Rows from block 3, named by matrix and row number. Each number is 500 + 40 x the weight over its row's rms, rounded and kept within 0 to 999. All counts start at 0. Numbers have three digits each. After the name is the row's rms in percent of the matrix's.
# convs0: expand pointwise conv (model.blocks.3.convs.0.weight, 240x40x1x1), inputs 0-39
convs0.0 096:596479481485478537491483465523526506517532520516536479510524468420426504473530482444506438552408500508563453497438526474
convs0.1 107:501532502471497514567471502491523570549553509500484593486480527562486472499495425605508485471505479484474496599492462509
convs0.2 092:456474605501483535492516504492541450537544455493461499477449501438489525482428500530429549448588472473480488531459510524
convs0.3 077:470497430452500509530540565530463446517563500489549545503532495516515442511453478454564508531497577468523525603487467498
convs0.4 109:420483541551459512555528436559493467486507438525567442484510519516565545452532530504445460528476452483510504473469508434
convs0.5 095:536496495505490462462454478516428616459539466533479440522527494484519553516490558545492465474511570555500546451498458456
convs0.6 083:544509499459593520487484480510485508480502443414516502490492512464439512500505491418520565563535469476438514450574502444
convs0.7 114:495461467391577559548515515476520465543399478451499460546463543514480530491494528525546558505499445513483527488502478495
convs0.8 087:453539444479430478541472474501489532467610417497587464474535504474513538483531492504469479477521499480488531436524566493
convs0.9 090:536484487543529489487471425548483513459477526478467485493500486468449501604521404554468436489545500456499484566435507492
convs0.10 087:524525514464495431471490577549468478497480479470549539497518513485454447554458389519536497510502520498497411567535540498
convs0.11 096:487577517430517495545488499497443442467524518432518565503455513491529459444543533535499560506514534419540503548468442509
convs0.12 096:500521518438482485536535501476456452476473523516475512523446492467534518486516548521583484529502442468512512512605623501
convs0.13 107:514505414453539496538446471501496550498485489528465569437476579465520524488482497485474562517462458504396443490537519509
convs0.14 071:529494460592504485588542478504511564465462516502481570502457508508536511537537409573537529454476492520500459468498496551
convs0.15 098:502472413483438487491522523503407468586528451520471563514461527500498476550533533537537518550484514444471500475501467573
convs0.16 086:487495473538548435480551543507502477500477491471509526547472530500494506449445454440530600530498505439463484423462431446
convs0.17 099:455520540488507504532511493423456568441470501485486445570488453536529508461525440523471403447481506466447544522551495500
convs0.18 096:514468536537533496474493535500518536575576478510475462460485463494526548473507580577398447485481522492439556481489513486
convs0.19 100:478514452496449475555401489507473515525545477515470409410512459494531446545491485536500466489520528497549456480488570463
convs0.20 096:491534483438471537478530490557468530550489578500456453429461519498508408505511522515581486493498506507497469471444550421
convs0.21 087:446464525531472482494514485437469399491541491457487486475444532512472505460449511490443488511499465577448518425432530448
convs0.22 088:491485544507536499586513485524585439567449471501487440488523416491524553476512482459451485551465528490424514513482533521
convs0.23 111:495561436524557526516544506513503496507539449522469525497476524493638504451581518466549522522501513487469571526532477500
convs0.24 105:524450491530523583526501504485491466526567498479489406524502473513447488447467481570442524483471465522451579480446451465
convs0.25 086:496483478475512454474533480567528622504471457522493503479524430503492566561544514532548500515485497430552565548486475508
convs0.26 108:529543498459525445526381461535445504519534481517499466544445489487507451602488436518469506467523493540436509520506484515
convs0.27 100:479455438459478466488576529471465499495482526488490456466497502499600515524458535450441527495515516565411526521472451560
convs0.28 093:395463461536472548464530569519490453545460518468471459591479476513546503431448471551482467485482521480505521486491471542
convs0.29 083:518538521514544498491506504490465546510539482519545489497451494525493455579445529504471554555536491443406376472494497501
convs0.30 076:526510522495620485437445466458444486538418466507520527484514506553500492537469483433475498483472443507541504547459452527
convs0.31 093:488510543499515543558457544538457545493470458585449488492495471552555513504452557573477489470526562461566516535487451533
convs0.32 108:572504479517560528497567467472475457500491501542501442494550483548538538440420526420459445527483525554523452500504456521
convs0.33 117:436538528476503545485536449467486551501442453499493480424436516598468487504510448442535511485490409524532502513483531532
convs0.34 109:586482503485545513471457548487519487495493559557450524460535499485536465437451587551508489419458521507457480439527520514
convs0.35 098:446525505550545547505471513501544515465495487496505554501571479435506550549536546480433443506527498495507480554539388543
convs0.36 120:521506558484445530553447430539463522473538479495521501422449512456451444511459557518525476505568578517474474477488549473
convs0.37 084:522491482443517499477488505470462582489418482509438581455495464470400543529535474497534448436510476500463518489543506468
convs0.38 092:483554526495503480537535464502518442582572500553419436457510488472541416543500521537501529531471433464503495531535486528
convs0.39 113:533480520495438520508564508525526532533453486576510492501604524521445445495446560475446478552468482566515516526537478546
convs0.40 095:532476460559419496543488450449443514555434492506474486527474541458454501548468494579529474455511545545497448493496432482
convs0.41 081:555419473454542507451515512574492525494504456533507517460578529448485456464539510533462474513469447555488410487534531517
convs0.42 096:566476483416587587497513484543526542505453522536532516467503466483514462447492421476516543441502537522523492441490470512
convs0.43 114:472468518545487514540510511418428528506523466573505520477501548473446551578494478452498455471497590541554510489448506468
convs0.44 087:535513476472513562492563511490476426557552460551478465460506519481493564479547400548486500448479449444449481532491502477
convs0.45 086:474516584546494576568568508549499438502502499531478517558499517533486519457472493525516573505515475480452593526533462473
convs0.46 107:454448427504482465494497485487563523488425475503464477478519483467469495503542476515446490449540533564466457383506501436
convs0.47 112:546501561474397480461479491445488505438498568521486467481528528540551479500485511499543542483510509524610555438487492496
convs0.48 080:409490574490533478491520485489519495543504482517550455528464405522438452505515480510472536519421508487485605484507523472
convs0.49 095:485538419465531524569528491489523490537588522579492466451549542491462505553507421530524503476496491544495503419486474468
convs0.50 113:588419501482471491474481436495533471606497510513501469440503468490550497506468529483469546539482563488510541485479584532
convs0.51 088:549440424467461441492451487559480442573529489481477492486442445448518444513532534521477538486450508469441517456529478527
convs0.52 089:608530498514468467476542534535462420479560461482499519428499461455463515513496460564506554450430479488503469488461496482
convs0.53 089:533487522538504403582519552521526434480512466489474499481544495452505471499452524532485495474600501548538422472460499467
convs0.54 091:511512493549573480466520430473535481519521596466538572494462467488483529515573494450488552520534532478403484485518525517
convs0.55 081:528511533500511510501492561524535581562454493513558532515531465501497512403530488534492500480533495511548397467502406486
convs0.56 093:502498495482469508584526510506520446449567560524537537436472573549548474497447525516579520452501418490539518500489515515
convs0.57 109:523483510446520536533569544458473533500502482516511498454500490492420464503466441447581464507468402463514490452524509423
convs0.58 121:482572518469504473509446468516482610595539506435476461487525552547466468489511546490439513495466426474499525495504525507
convs0.59 077:444452494479467509488554551514462436524520484513552508540527595492458500508435473469574535483508534519546526481422490434
convs0.60 092:530488509561582531471527448546541526510456577519478458532471499558493485497499474534495513494441603559507505442456539506
convs0.61 096:451503557513495573425461485509454527559457562510511546467485463560486449515478497539478489489518441459528435493478452424
convs0.62 098:470543532452470511451474494508513463477490508475487501626561535532524555522475598482496496501476501435533551452445497479
convs0.63 097:469562539528435489502544546498546428468470518555478526458538475445540571490539515532523431530545498439520503563512459495
convs0.64 108:439557499491521488508468520544427532467531498505515480571481481519483514489527549473509439475411514505514620462562513479
convs0.65 094:473437482540500517518506426501403509498502437447468455472482469466505482488489517440480571510453439471428455490489535555
convs0.66 107:502575572469562465554497493533443515506563517476430587503423488509489551480497542508496502515443447515471463500539532507
convs0.67 115:463455441593494529491465438490547545491525502464467514502465515492482458452511504486434470495503489504436473476432452603
convs0.68 107:468440460496439435451528471463497523506437478574401489510555557479502491466558514481471566519520488463486517448532507518
convs0.69 097:543550524522518550429544436503534622463481540526493504503520507590524492542480496504526508559471500512435496450496520475
convs0.70 118:494486504502467459501491476485562567417528470497490469483468539553403489486491516513456493568466458511478404563457473510
convs0.71 116:514543561531486489482523537452476503534522500518541519465442486549500469528504513378486502529544540484507586484470469596
convs0.72 105:428460492485446537474550457476507510492459533440450502504545487546533516524485527512468452438537476493441505387486457444
convs0.73 109:521546511456427477512508552455542432515548566467481547502481479477444482456450556550490395450520488457507508505521481505
convs0.74 101:541552587510491498498491438456502520562523561518419472435525437489501503494439507487450461431497531477458479566504501492
convs0.75 100:492498516432464532440497593513481486531457425504495530518464525524538426527449495497430478552532460509503478513554488583
convs0.76 101:551492457555564515436543476541456520489509442476564509461529472486471480471399482490482464461474468501515550496492416550
convs0.77 116:537472519495507523493485471489443455471493486496460405510456522543493543565505465540511424418502474491512583480433454543
convs0.78 110:402446546495522531532484511529432469498541455508468472503436416585501515498482489519555461458543552473518537504492462484
convs0.79 112:426508444486564527513501514536545518399492527495460518517507531513437482523437520443483517527518432485504433501424524546
convs0.80 093:438494468482545551436460486538546501488540567468442540527532494536494497526549495497513537473454489498442603492536487580
convs0.81 099:496480509468456504422521443498512501492514498424509528478526411510526396570551544505534442524484561452505518496473469485
convs0.82 112:547517559480539533562521502539503504570547493533529534546591470458445486490508497507470488578444533525495474582489536460
convs0.83 110:448440493493471479489483495474551524566516431555516478499456542495592486531437552491513536527516505436512551435490571508
convs0.84 093:559478472484529522490508462491520497530498480517531467496526496500546554460391563493435426504410538465506520463544488567
convs0.85 103:459593450488555513464486471516445527486510530508448578578497534483432467493512500468427482473483562526504500543466479553
convs0.86 092:508566510461558520461434473587519474465550541467532510453510450501523479524509453447523566480504534461493466572434514469
convs0.87 100:479483580483522476506546521504471474488540444485546601460542454486508477536457459528503516467482548419546466520433464546
convs0.88 091:569499528409506540533474441449476552500509529509489412494563476602507545501495468529529460512519501475494517508553549479
convs0.89 099:564464499542542532511478444592439506495497539515469576538496529456510460456562502467456439509527503492489527563458475556
convs0.90 107:425510478486576522506480439458556544456472533502413516531532476476473556568455504450522468510519516490509461444524449451
convs0.91 086:475519517492576530474435424568508519532473547517471525472527449517455427452464460513473452501429458555519493507518451462
convs0.92 116:527504464464425506463536576564497487524446487532533469552548450528480452450542531543506449525492521539407516479462486463
convs0.93 085:450562524565482507509466503434566511545494529483533550533458462492454508458489435426432536546513528513500505525500436559
convs0.94 097:495475570525485555475522497523483413481493504480479486568490541499392523462467490461556610511523524477471495521545484484
convs0.95 098:422506498479463543486464557497483510496447473489518519455501431463614520482509458551426518501443492558481486547487523451
convs0.96 087:558529535444576421484485527483488500588529509512518567495507499476509481571568518514500543479520426527543510461525445472
convs0.97 118:415498568478545560483436521493528525494514525567503503561487526520535449537498488490459558529416487526462545546520481562
convs0.98 103:471475566466532516485472510501436627442499515559534427548514531485510511494504545480465532578518491496472450490514490544
convs0.99 094:467559499485527458537565501467478505540482549570500522475527547481476508495473501435547610519518436403517509501479488474
convs0.100 074:475489520443529590486555498423528470464573452499467546512483507471467583491477427462510546519494476511447475471456534520
convs0.101 091:478506479522505481529573570559484558429414474503473525555531510529456536507549496542562541538475508509543490432530484540
convs0.102 120:575421483535481579467455496478551577445539519477537526493507472504551525442486531544495569528448493489499487521559496536
convs0.103 110:500590589515532469492439454509492502521500474517481485460512516574564480527496441442463487552507448499505438499511583483
convs0.104 094:492540494417509500517469472458417522554515506520541464518542536624482521530491489507502478557543501488475458532573547483
convs0.105 120:493485471524500547465500537479548531500421512560493501452538458473399492437560511529558465557573519508472512505482477443
convs0.106 098:512524543538515538469520514452546495454534502467507552475467507546464424520451412415497441486480497560522479472436519548
convs0.107 103:528549471548504478448485554476495430609486523500509472482470496521506483519526538483503554473473538492523445537512375470
convs0.108 093:502447477505544455518506465579515485500445484489565532515535473528561480553562504505485525509454537474562451619487498486
convs0.109 118:452516482535463499527452535481495491549504412519518469554455540574503477514406582515483456497542539502480529462564531503
convs0.110 093:460542570480523493509423427493559494449519463489399496535523472541460501545478512467472419550496527482493547500541518518
convs0.111 101:497502500471528465536439438490580542470536511502513611438480553488451534458519448533580517504483485478519542511516536528
convs0.112 090:504472490412456402518489547519565459513488513479568541511464423460516483497511441474455460543489496520510542541525488558
convs0.113 111:502505449513459415468492439491538503519489505493497600539431486503470496521444516615504535460488462499527522434498485529
convs0.114 094:536525527538517522525459476490498536471466508464514550498442445502495374487518487480550434549462454417498533555512522472
convs0.115 103:502539434511479452462504501466508468515589512450515515456474543552541423485590547550515524567490502508495482471511567468
convs0.116 100:565600442469502499490523494490515527501578471511494437463424500445536492542453451502522516547463455529507525437515499447
convs0.117 091:447499513508443432529489500493458392531466463482509482463466564515479503461537504494556510475431522488520576510520589519
convs0.118 089:472509526442532556450471415538527519510474531535436537551498459447493492524496496437495452522503508548458573479513570562
convs0.119 094:498561442462531462507531508482463503513510538498476489421471512471404459430498519471564542484516486527584471450517445457
convs0.120 090:472516451520471487524469533503491554576494464466568457575476519488498492499486497449550542449558461459556446459503435439
convs0.121 090:542593535532536420505581533520505501545503521528512539505506520519505588534523514505476521507483545477481395489460546530
convs0.122 113:461479473449472475446559444483528509550519448508525531520570512468499542554528524559458552490514479387474469476535460522
convs0.123 113:457480484567526472481375478544509491551544464496433522422457483469533475482531531517464550508491476545535517509451496547
convs0.124 096:408521540506525532473526506457500520489529557482492468560450524497473472471522544541537530562579468522437548576543459500
convs0.125 098:508443591499546574483499476467524521463551500459544426474531490450550485507496526517524535478533459516454473536523406547
convs0.126 105:449457506487497424572550510556415479506477535454477535490461476459548483460512501485491507553473470418510487571542453482
convs0.127 111:450495508564507585523540412472551489551458489544532553460465478535507551525500582527482526442520512538476453499529490535
convs0.128 095:539449455488417499522573437443461567485432466465524507558470553509531479546506468493488455472519443517507518560479482478
convs0.129 086:508535507479487520444493415488556565496510495522516470447535511569511564546557518462461479548533511498551508431505435431
convs0.130 107:513587389496468527517526526494556543546584493516545488556504565520506475558504458442506506481476481525505486492439531502
convs0.131 094:444443479435488480503481517540490498547452439437470491517449474486528481471520448466529450520441515481521445541419431446
convs0.132 088:474514557494414401486541465473479453532453519575453461461534472471511485550518513492550489455464454453537530475464498471
convs0.133 089:523467468401491421463495521491477569471485446532459431524547498513498524448450531530510524445527499539505549501507572450
convs0.134 092:526528513526487464622518504526576455490534482460429490525477515499571481456435546510522508447480495524456555461471536494
convs0.135 102:486453512440540608541595547529454412475515463505534466496440483525491510463517497522464503491509509528583486504501517508
convs0.136 098:510493492552502564501496497567566450540483506463522466455509461435389507539493553488474527465555500512518450479582500501
convs0.137 105:549567483436570470486496534490393530477482563555433434496489505501518538540534450529523444464487485498517534462503518499
convs0.138 104:450487485451520524405447445468450498509570496481410540520478423521539523503541456511551488489487449471481520511489505439
convs0.139 086:453428497558479481507520503475437547514522508493511519568507510569447507575564488503512445470535456462473518543442574467
convs0.140 105:492533554483489548527509540435563510474534551529485580577537462511491426450502487486559478550525513523544456548521554495
convs0.141 084:482421452559493491499536535535508519595484470524529555454437513478502513460576514558481530457536455523540502499546433503
convs0.142 087:433517476528450569523528461472414474496566485453512508512470527555554423489569473537460550502509475468479472483506552465
convs0.143 100:534562519486535474545478520582455513514466507522487567502488509559555507567528463521497483463569499525423460573518557530
convs0.144 110:519522521500484490507502574396465504541485541495592462500556439556528521474532438515447515528463452472448508498527492450
convs0.145 094:596596485522570497546525455549490431503453542532480497503498468496497420515517523525483495457452472532488568507477456517
convs0.146 092:437515485559497503519426419497530565456444467550485525549514479502465492534537539529547478446541564508451485453522497446
convs0.147 111:507480557513500470535489455481488483507553479552447475424489439488458503433494482491566514579534441558441495540568474492
convs0.148 094:456525465468527501483538466482514487506566517529383555492458452451524513571492561455477462562442495483468529464485458494
convs0.149 101:473543571530510473424454508518496487463513483486443458512478517461487550556511544451472438562483546439532466530491589529
convs0.150 121:461481469508467541493476544529469471463547506538528530463510492508484540601473536498492382512518501452442469501433538439
convs0.151 103:562549522525515569508455518469441462523510466493521471474563496513502490448494484424463417528485464500617514526505484465
convs0.152 095:471517424453515456523501522457471479470468489561444502540479473498547466475566511555483544425495486538544523589564532520
convs0.153 093:451497501553489553526531513464522509543490446466548466615504475418533449577539492499510559494485488474436518514473476515
convs0.154 105:470513483456460545464469482547510529500555477506455442425489507521518471570444493553467489487518552481475516544438595440
convs0.155 095:491509440497436518482512497449503563459455486452436607437461484503459504515465519480545454516510581518517498513434467500
convs0.156 087:519457474484479491471483462507457509506437488499465559457509476531529454502616568529446478477469527558534456465497591502
convs0.157 097:511439517544573511461429563469496581513485486484565486472443444485468547507551493523440527470488510527478478577538499526
convs0.158 106:562544545520506414537559494494501482477460493541505485517555489521492470525484440571473546475504474601496514431489497428
convs0.159 078:554558477464490532473543532607503500497472455475469507505563487482414480477466520514528556468483465511577458525546452463
convs0.160 099:497476534522479471491476453518495569463452499463443497504534549454487464521527585498490458489506493508423532622512448461
convs0.161 100:398482595500548473509518448515506519438485557443466512515557501428521498576505489523479531547541466482467481489527528510
convs0.162 106:550453502496466568481506501515470533499429453441515530561478437483460553477426461467500474455538496508562529490567491562
convs0.163 090:503515467515533452534492484598522498480417509424523521527536478526501396496444510579511439489447498541482497497526514492
convs0.164 087:547559503524485541500585502462573518481563565518517519477468503462442495463481461486477506486547548558548418493454508452
convs0.165 108:466580449571487559550494532497513533455508446464504513524543513450521463424459561496466495505441522540564545541509516529
convs0.166 087:422517514496599528497568500590547422524523472487537490521526551555534510459507447495547522471460442519517506509511488512
convs0.167 110:466489445474404467524572473460515488551508477444549429505447552531497467536498487491530474505510584475464488545505565479
convs0.168 118:510485512540507605572480500418459491465539411490453475544526488494474538491536501552477471481499553479518535538555542462
convs0.169 101:516533518481457553540496509414450549558483425547431432455531484439513500443550495499508493560537484505449493507512470521
convs0.170 100:522519462445466482530505466469513577495482496437520447536512462482498528420417468447546518454450594524512525485472478476
convs0.171 099:480539474489484502521583447523420495443412515544457506535486507549513483496475430456475475468505471557575503470472517556
convs0.172 091:517475459472517493535524581461564493464569475524544491421487575457512434461487491498522544479504496510535543556417520483
convs0.173 105:498483510442588550497585520509427487465470475434517556493428547491549463459446489522493519475448522498543490507458544503
convs0.174 103:508522552409474522539512603490498504575509528458464515449479479515479535490441508541454537544550485503527420451487522510
convs0.175 100:494535533424522497462412488481501503514478544493459502454470438504481531554556477447470489472493480515529600437546445536
convs0.176 113:490473474495546496487520462445462565525525467471488523515461483462488478452417455558526457533528563464425537511583558493
convs0.177 089:523497523458443467517440491589467526537454474538507515561531544496536445517566496517442442423511464501522544547490497551
convs0.178 100:518592464554502561467515461469588482498447550526549464414509527510458491507469534488459532498511468478562438533502506503
convs0.179 127:499487504520531519561435482495410488533479505547455501425457495541479512537504559537521446522491524462527433462501604508
convs0.180 095:540485478482535474526530538522507467516437481517486608566497431488523431439534563524507449490480519480499426445460498491
convs0.181 104:479508486431497545578439493438495526478565475494520410519506443506513477473493482494514549449552520571509537504427541527
convs0.182 087:468485457505537480592576494486527506455426485489495533541515521568525487432500523481580452528492477485503493540528593483
convs0.183 097:401490510514595515487507497486539551520469552504490501475497475516491391497558468505484520445432517547476524436500457506
convs0.184 095:511483439515500525458473416513509514508525485524552506462430462515459480491515601609439483482471481475494535496517477439
convs0.185 096:443404520498549487488451513463565483570504545481505519469440418432509467495507479499465406520464504499495520501471474530
convs0.186 095:535484527527465575533528444449535532426540427460494437471534472502553530486473568489520543476472486510543502480558472564
convs0.187 112:514466539508487504503453535426465505442481590458504426515493488526499494429471430555462486472537511445418545494529508490
convs0.188 108:485486571509500574546559446446487497479459412524481457527555511555505474547539524531521464454516540563484536469542459515
convs0.189 093:518428522487526479537542580479449459476537548540425526422430520495504483496456448558488532537495529502574491496504467475
convs0.190 080:394449489514548557467451487498451503490495531525565540571515457519420548487498471517530487544512415538522510508490472494
convs0.191 104:510551515451600442494543630538454568510475519511476506495462549464469491498483504497545504499476482495440443486501496508
convs0.192 086:425537529552478523435487564491536476475484580503483509535505453464495505522433533514527549506508575461518532606506497508
convs0.193 103:548466443408505529481511495533519406455512501396483545460474487505560499513458500470512501531495462505458466474451491565
convs0.194 113:522510544468493487539525445493510560532526562538513455488556568466475435439528490444539563532548510473560570536509505530
convs0.195 110:504493444501548520508527533473518518555534550490532486489540551430492558550470442517501577503471533451618510474495458479
convs0.196 096:535527510462515511562564517481525545481503540450442498486449495456511515494493549529551503565532442521493486392426452535
convs0.197 109:421518514513481508486492457535474560464487463494488503487444417585468541513440452496538516562555534529557489480475458555
convs0.198 112:419557482504586529584534469473488442531541449424470470530549480566503518446504500536479482465493535506523491514506498450
convs0.199 089:462499420575463463518461467456526424534487538475410480538539568453459493486482497499501531494462480484505529431552531493
convs0.200 115:521426440475543535506488487569465445467531462399464548476517441413515484473556493491492515518539512515537449475507522490
convs0.201 101:521496511501521489586555543512509535530539515427587559495494546543429563434501468463493532518489456509465500433486484526
convs0.202 101:514480541511527450544498448490521527484479528463465491465448486524477477578504543433488500534557531456594398461528492470
convs0.203 100:495467541434532508533472515520516450530511502464555444502420454428581536482493454535536495482442483526432490481565500464
convs0.204 103:535521547565434515517552511520498464511544527503475462469534500462509471475535448573453448512542459495577599496538499461
convs0.205 085:509470480471518505545602499502527456516500415543572511524493472476518475485445428545511511523438566463558510470525478548
convs0.206 090:503437534434432469535559460495516511504490555501440491465475519588489479560511506499524523533496481481554432425509435525
convs0.207 111:532467462489555497540489554413429593480487547469459476492500477525506477460499440578445463522517526499457521511543499451
convs0.208 086:499455478519484519593508530602490482503547475505455496486512533506492438525531459469539531544494533459575490507395466517
convs0.209 116:547481482503449536446454571511489489518511546491546458484547511565533439474508451577474483411440532475496557503513535471
convs0.210 107:445558544452524504479438442529525504555559461531450524475525509590436559494467507523464522509474553474540438495491463499
convs0.211 113:502517470454507482492485547497506568500472515544486469471506601500522428439505499550444519464545461507480569583574484494
convs0.212 111:563549457539517433545545467498459518512461455507534532511514413470635477510502459494518480499471515456493481456504473482
convs0.213 107:493506518534489524521488502453567555544563518456510552515447458501513542533470519531453494529499438432402432461533460521
convs0.214 114:477437523500457485476484529524507503416516430459430482521543524551471425492486489527548534498477532473452551465502439583
convs0.215 087:531506487464443492494519505504522524427428484441527530505505532476501442474571491511543586480511530526571492529506568411
convs0.216 105:524469496453450533516475524465574538468560479525491455564518487458478510414450483489396485553459544466529479513461517490
convs0.217 122:508507525529491457522494479501533508545503497505434470552567524566540530484611553493458475439492552513548571530560487496
convs0.218 115:586481477532489380439478495472468508528531545431506546500465535516440463500472506460488499554528490535433510476460495537
convs0.219 103:527538469511525473469470529536442529517511504490512494531549430510483546528507493523410536572448459575545469588494493555
convs0.220 093:532537547478456469485469479476495498554429532530514475550553450526477637520488570534533479500509527464538516465492545508
convs0.221 110:474523421560512428560535476484508477486531546531475504503547500530542471469550487483577491464431487577496530438470555506
convs0.222 099:507457549436464535410473507482570508477416487499490485488495522542497525468519530519485428490524502510473564611502461485
convs0.223 092:456408528450477536521431543540533460487447472519511525581514487531568509441470517473492441498454526534457551497492492545
convs0.224 087:478448481576521506507561546447471516526477493524480478511482540541438532531541570527461460584571562507536545531467484484
convs0.225 101:550533549546544557520468481471542568541523509506419500414483517456497520539499494466566577528528518431517477485519531516
convs0.226 092:513551522406458438520472485547462511455476508417446494497461507471495434496523485490456549437560499429499493531483450481
convs0.227 096:468487526543490470453460579524523531452425500472598504533511493528502496513537468433490545547545525538558515526446516561
convs0.228 106:503463503486561487526468553486580463499444531548509508476493479479470436565420445472516573468451456557532507480450494521
convs0.229 116:441480446432571495521448498485507464500483627541521500553455514501466483574495466486539538466474459479483458534523512488
convs0.230 106:435478482560506483434543465486552480546537490512563480515456452461458480481433483532534464503475608474511519469481537441
convs0.231 112:450539510474438533548490516510530571501519495600422425452579562494520499513521499483494538573474491504487526499491488533
convs0.232 101:506504568462554506516481513457526512573497515465498511518545373541490527495497476439461455528487407553486519524469528522
convs0.233 110:556434480501462491541467473462490447421547481464539470575512445534538442516507530460526510500532503523529552483401520510
convs0.234 105:461501508492542420517496521431549521494455520491465485585477526532471504446529554525517474476490587571488433456550529485
convs0.235 095:453493426517458486481548460476469526461465489502495542452501557554415483504516505488565549384503517500513495535482438521
convs0.236 091:493483540439480480600561536509498486516439519449533543489530581502491433500472499541474543497521474465527504419547535546
convs0.237 097:412486514526398489465490476507521549451574435483533533545506514471505489448502461469587463510476520499511581506497499493
convs0.238 095:509534467495491497432494482475548433479486479600544498400531482538477514590444471518496514478561513527461455501472503472
convs0.239 101:490572419502471482498445465582545548470468514524588539510476488539525540518513430528480497501463488505527467577486495446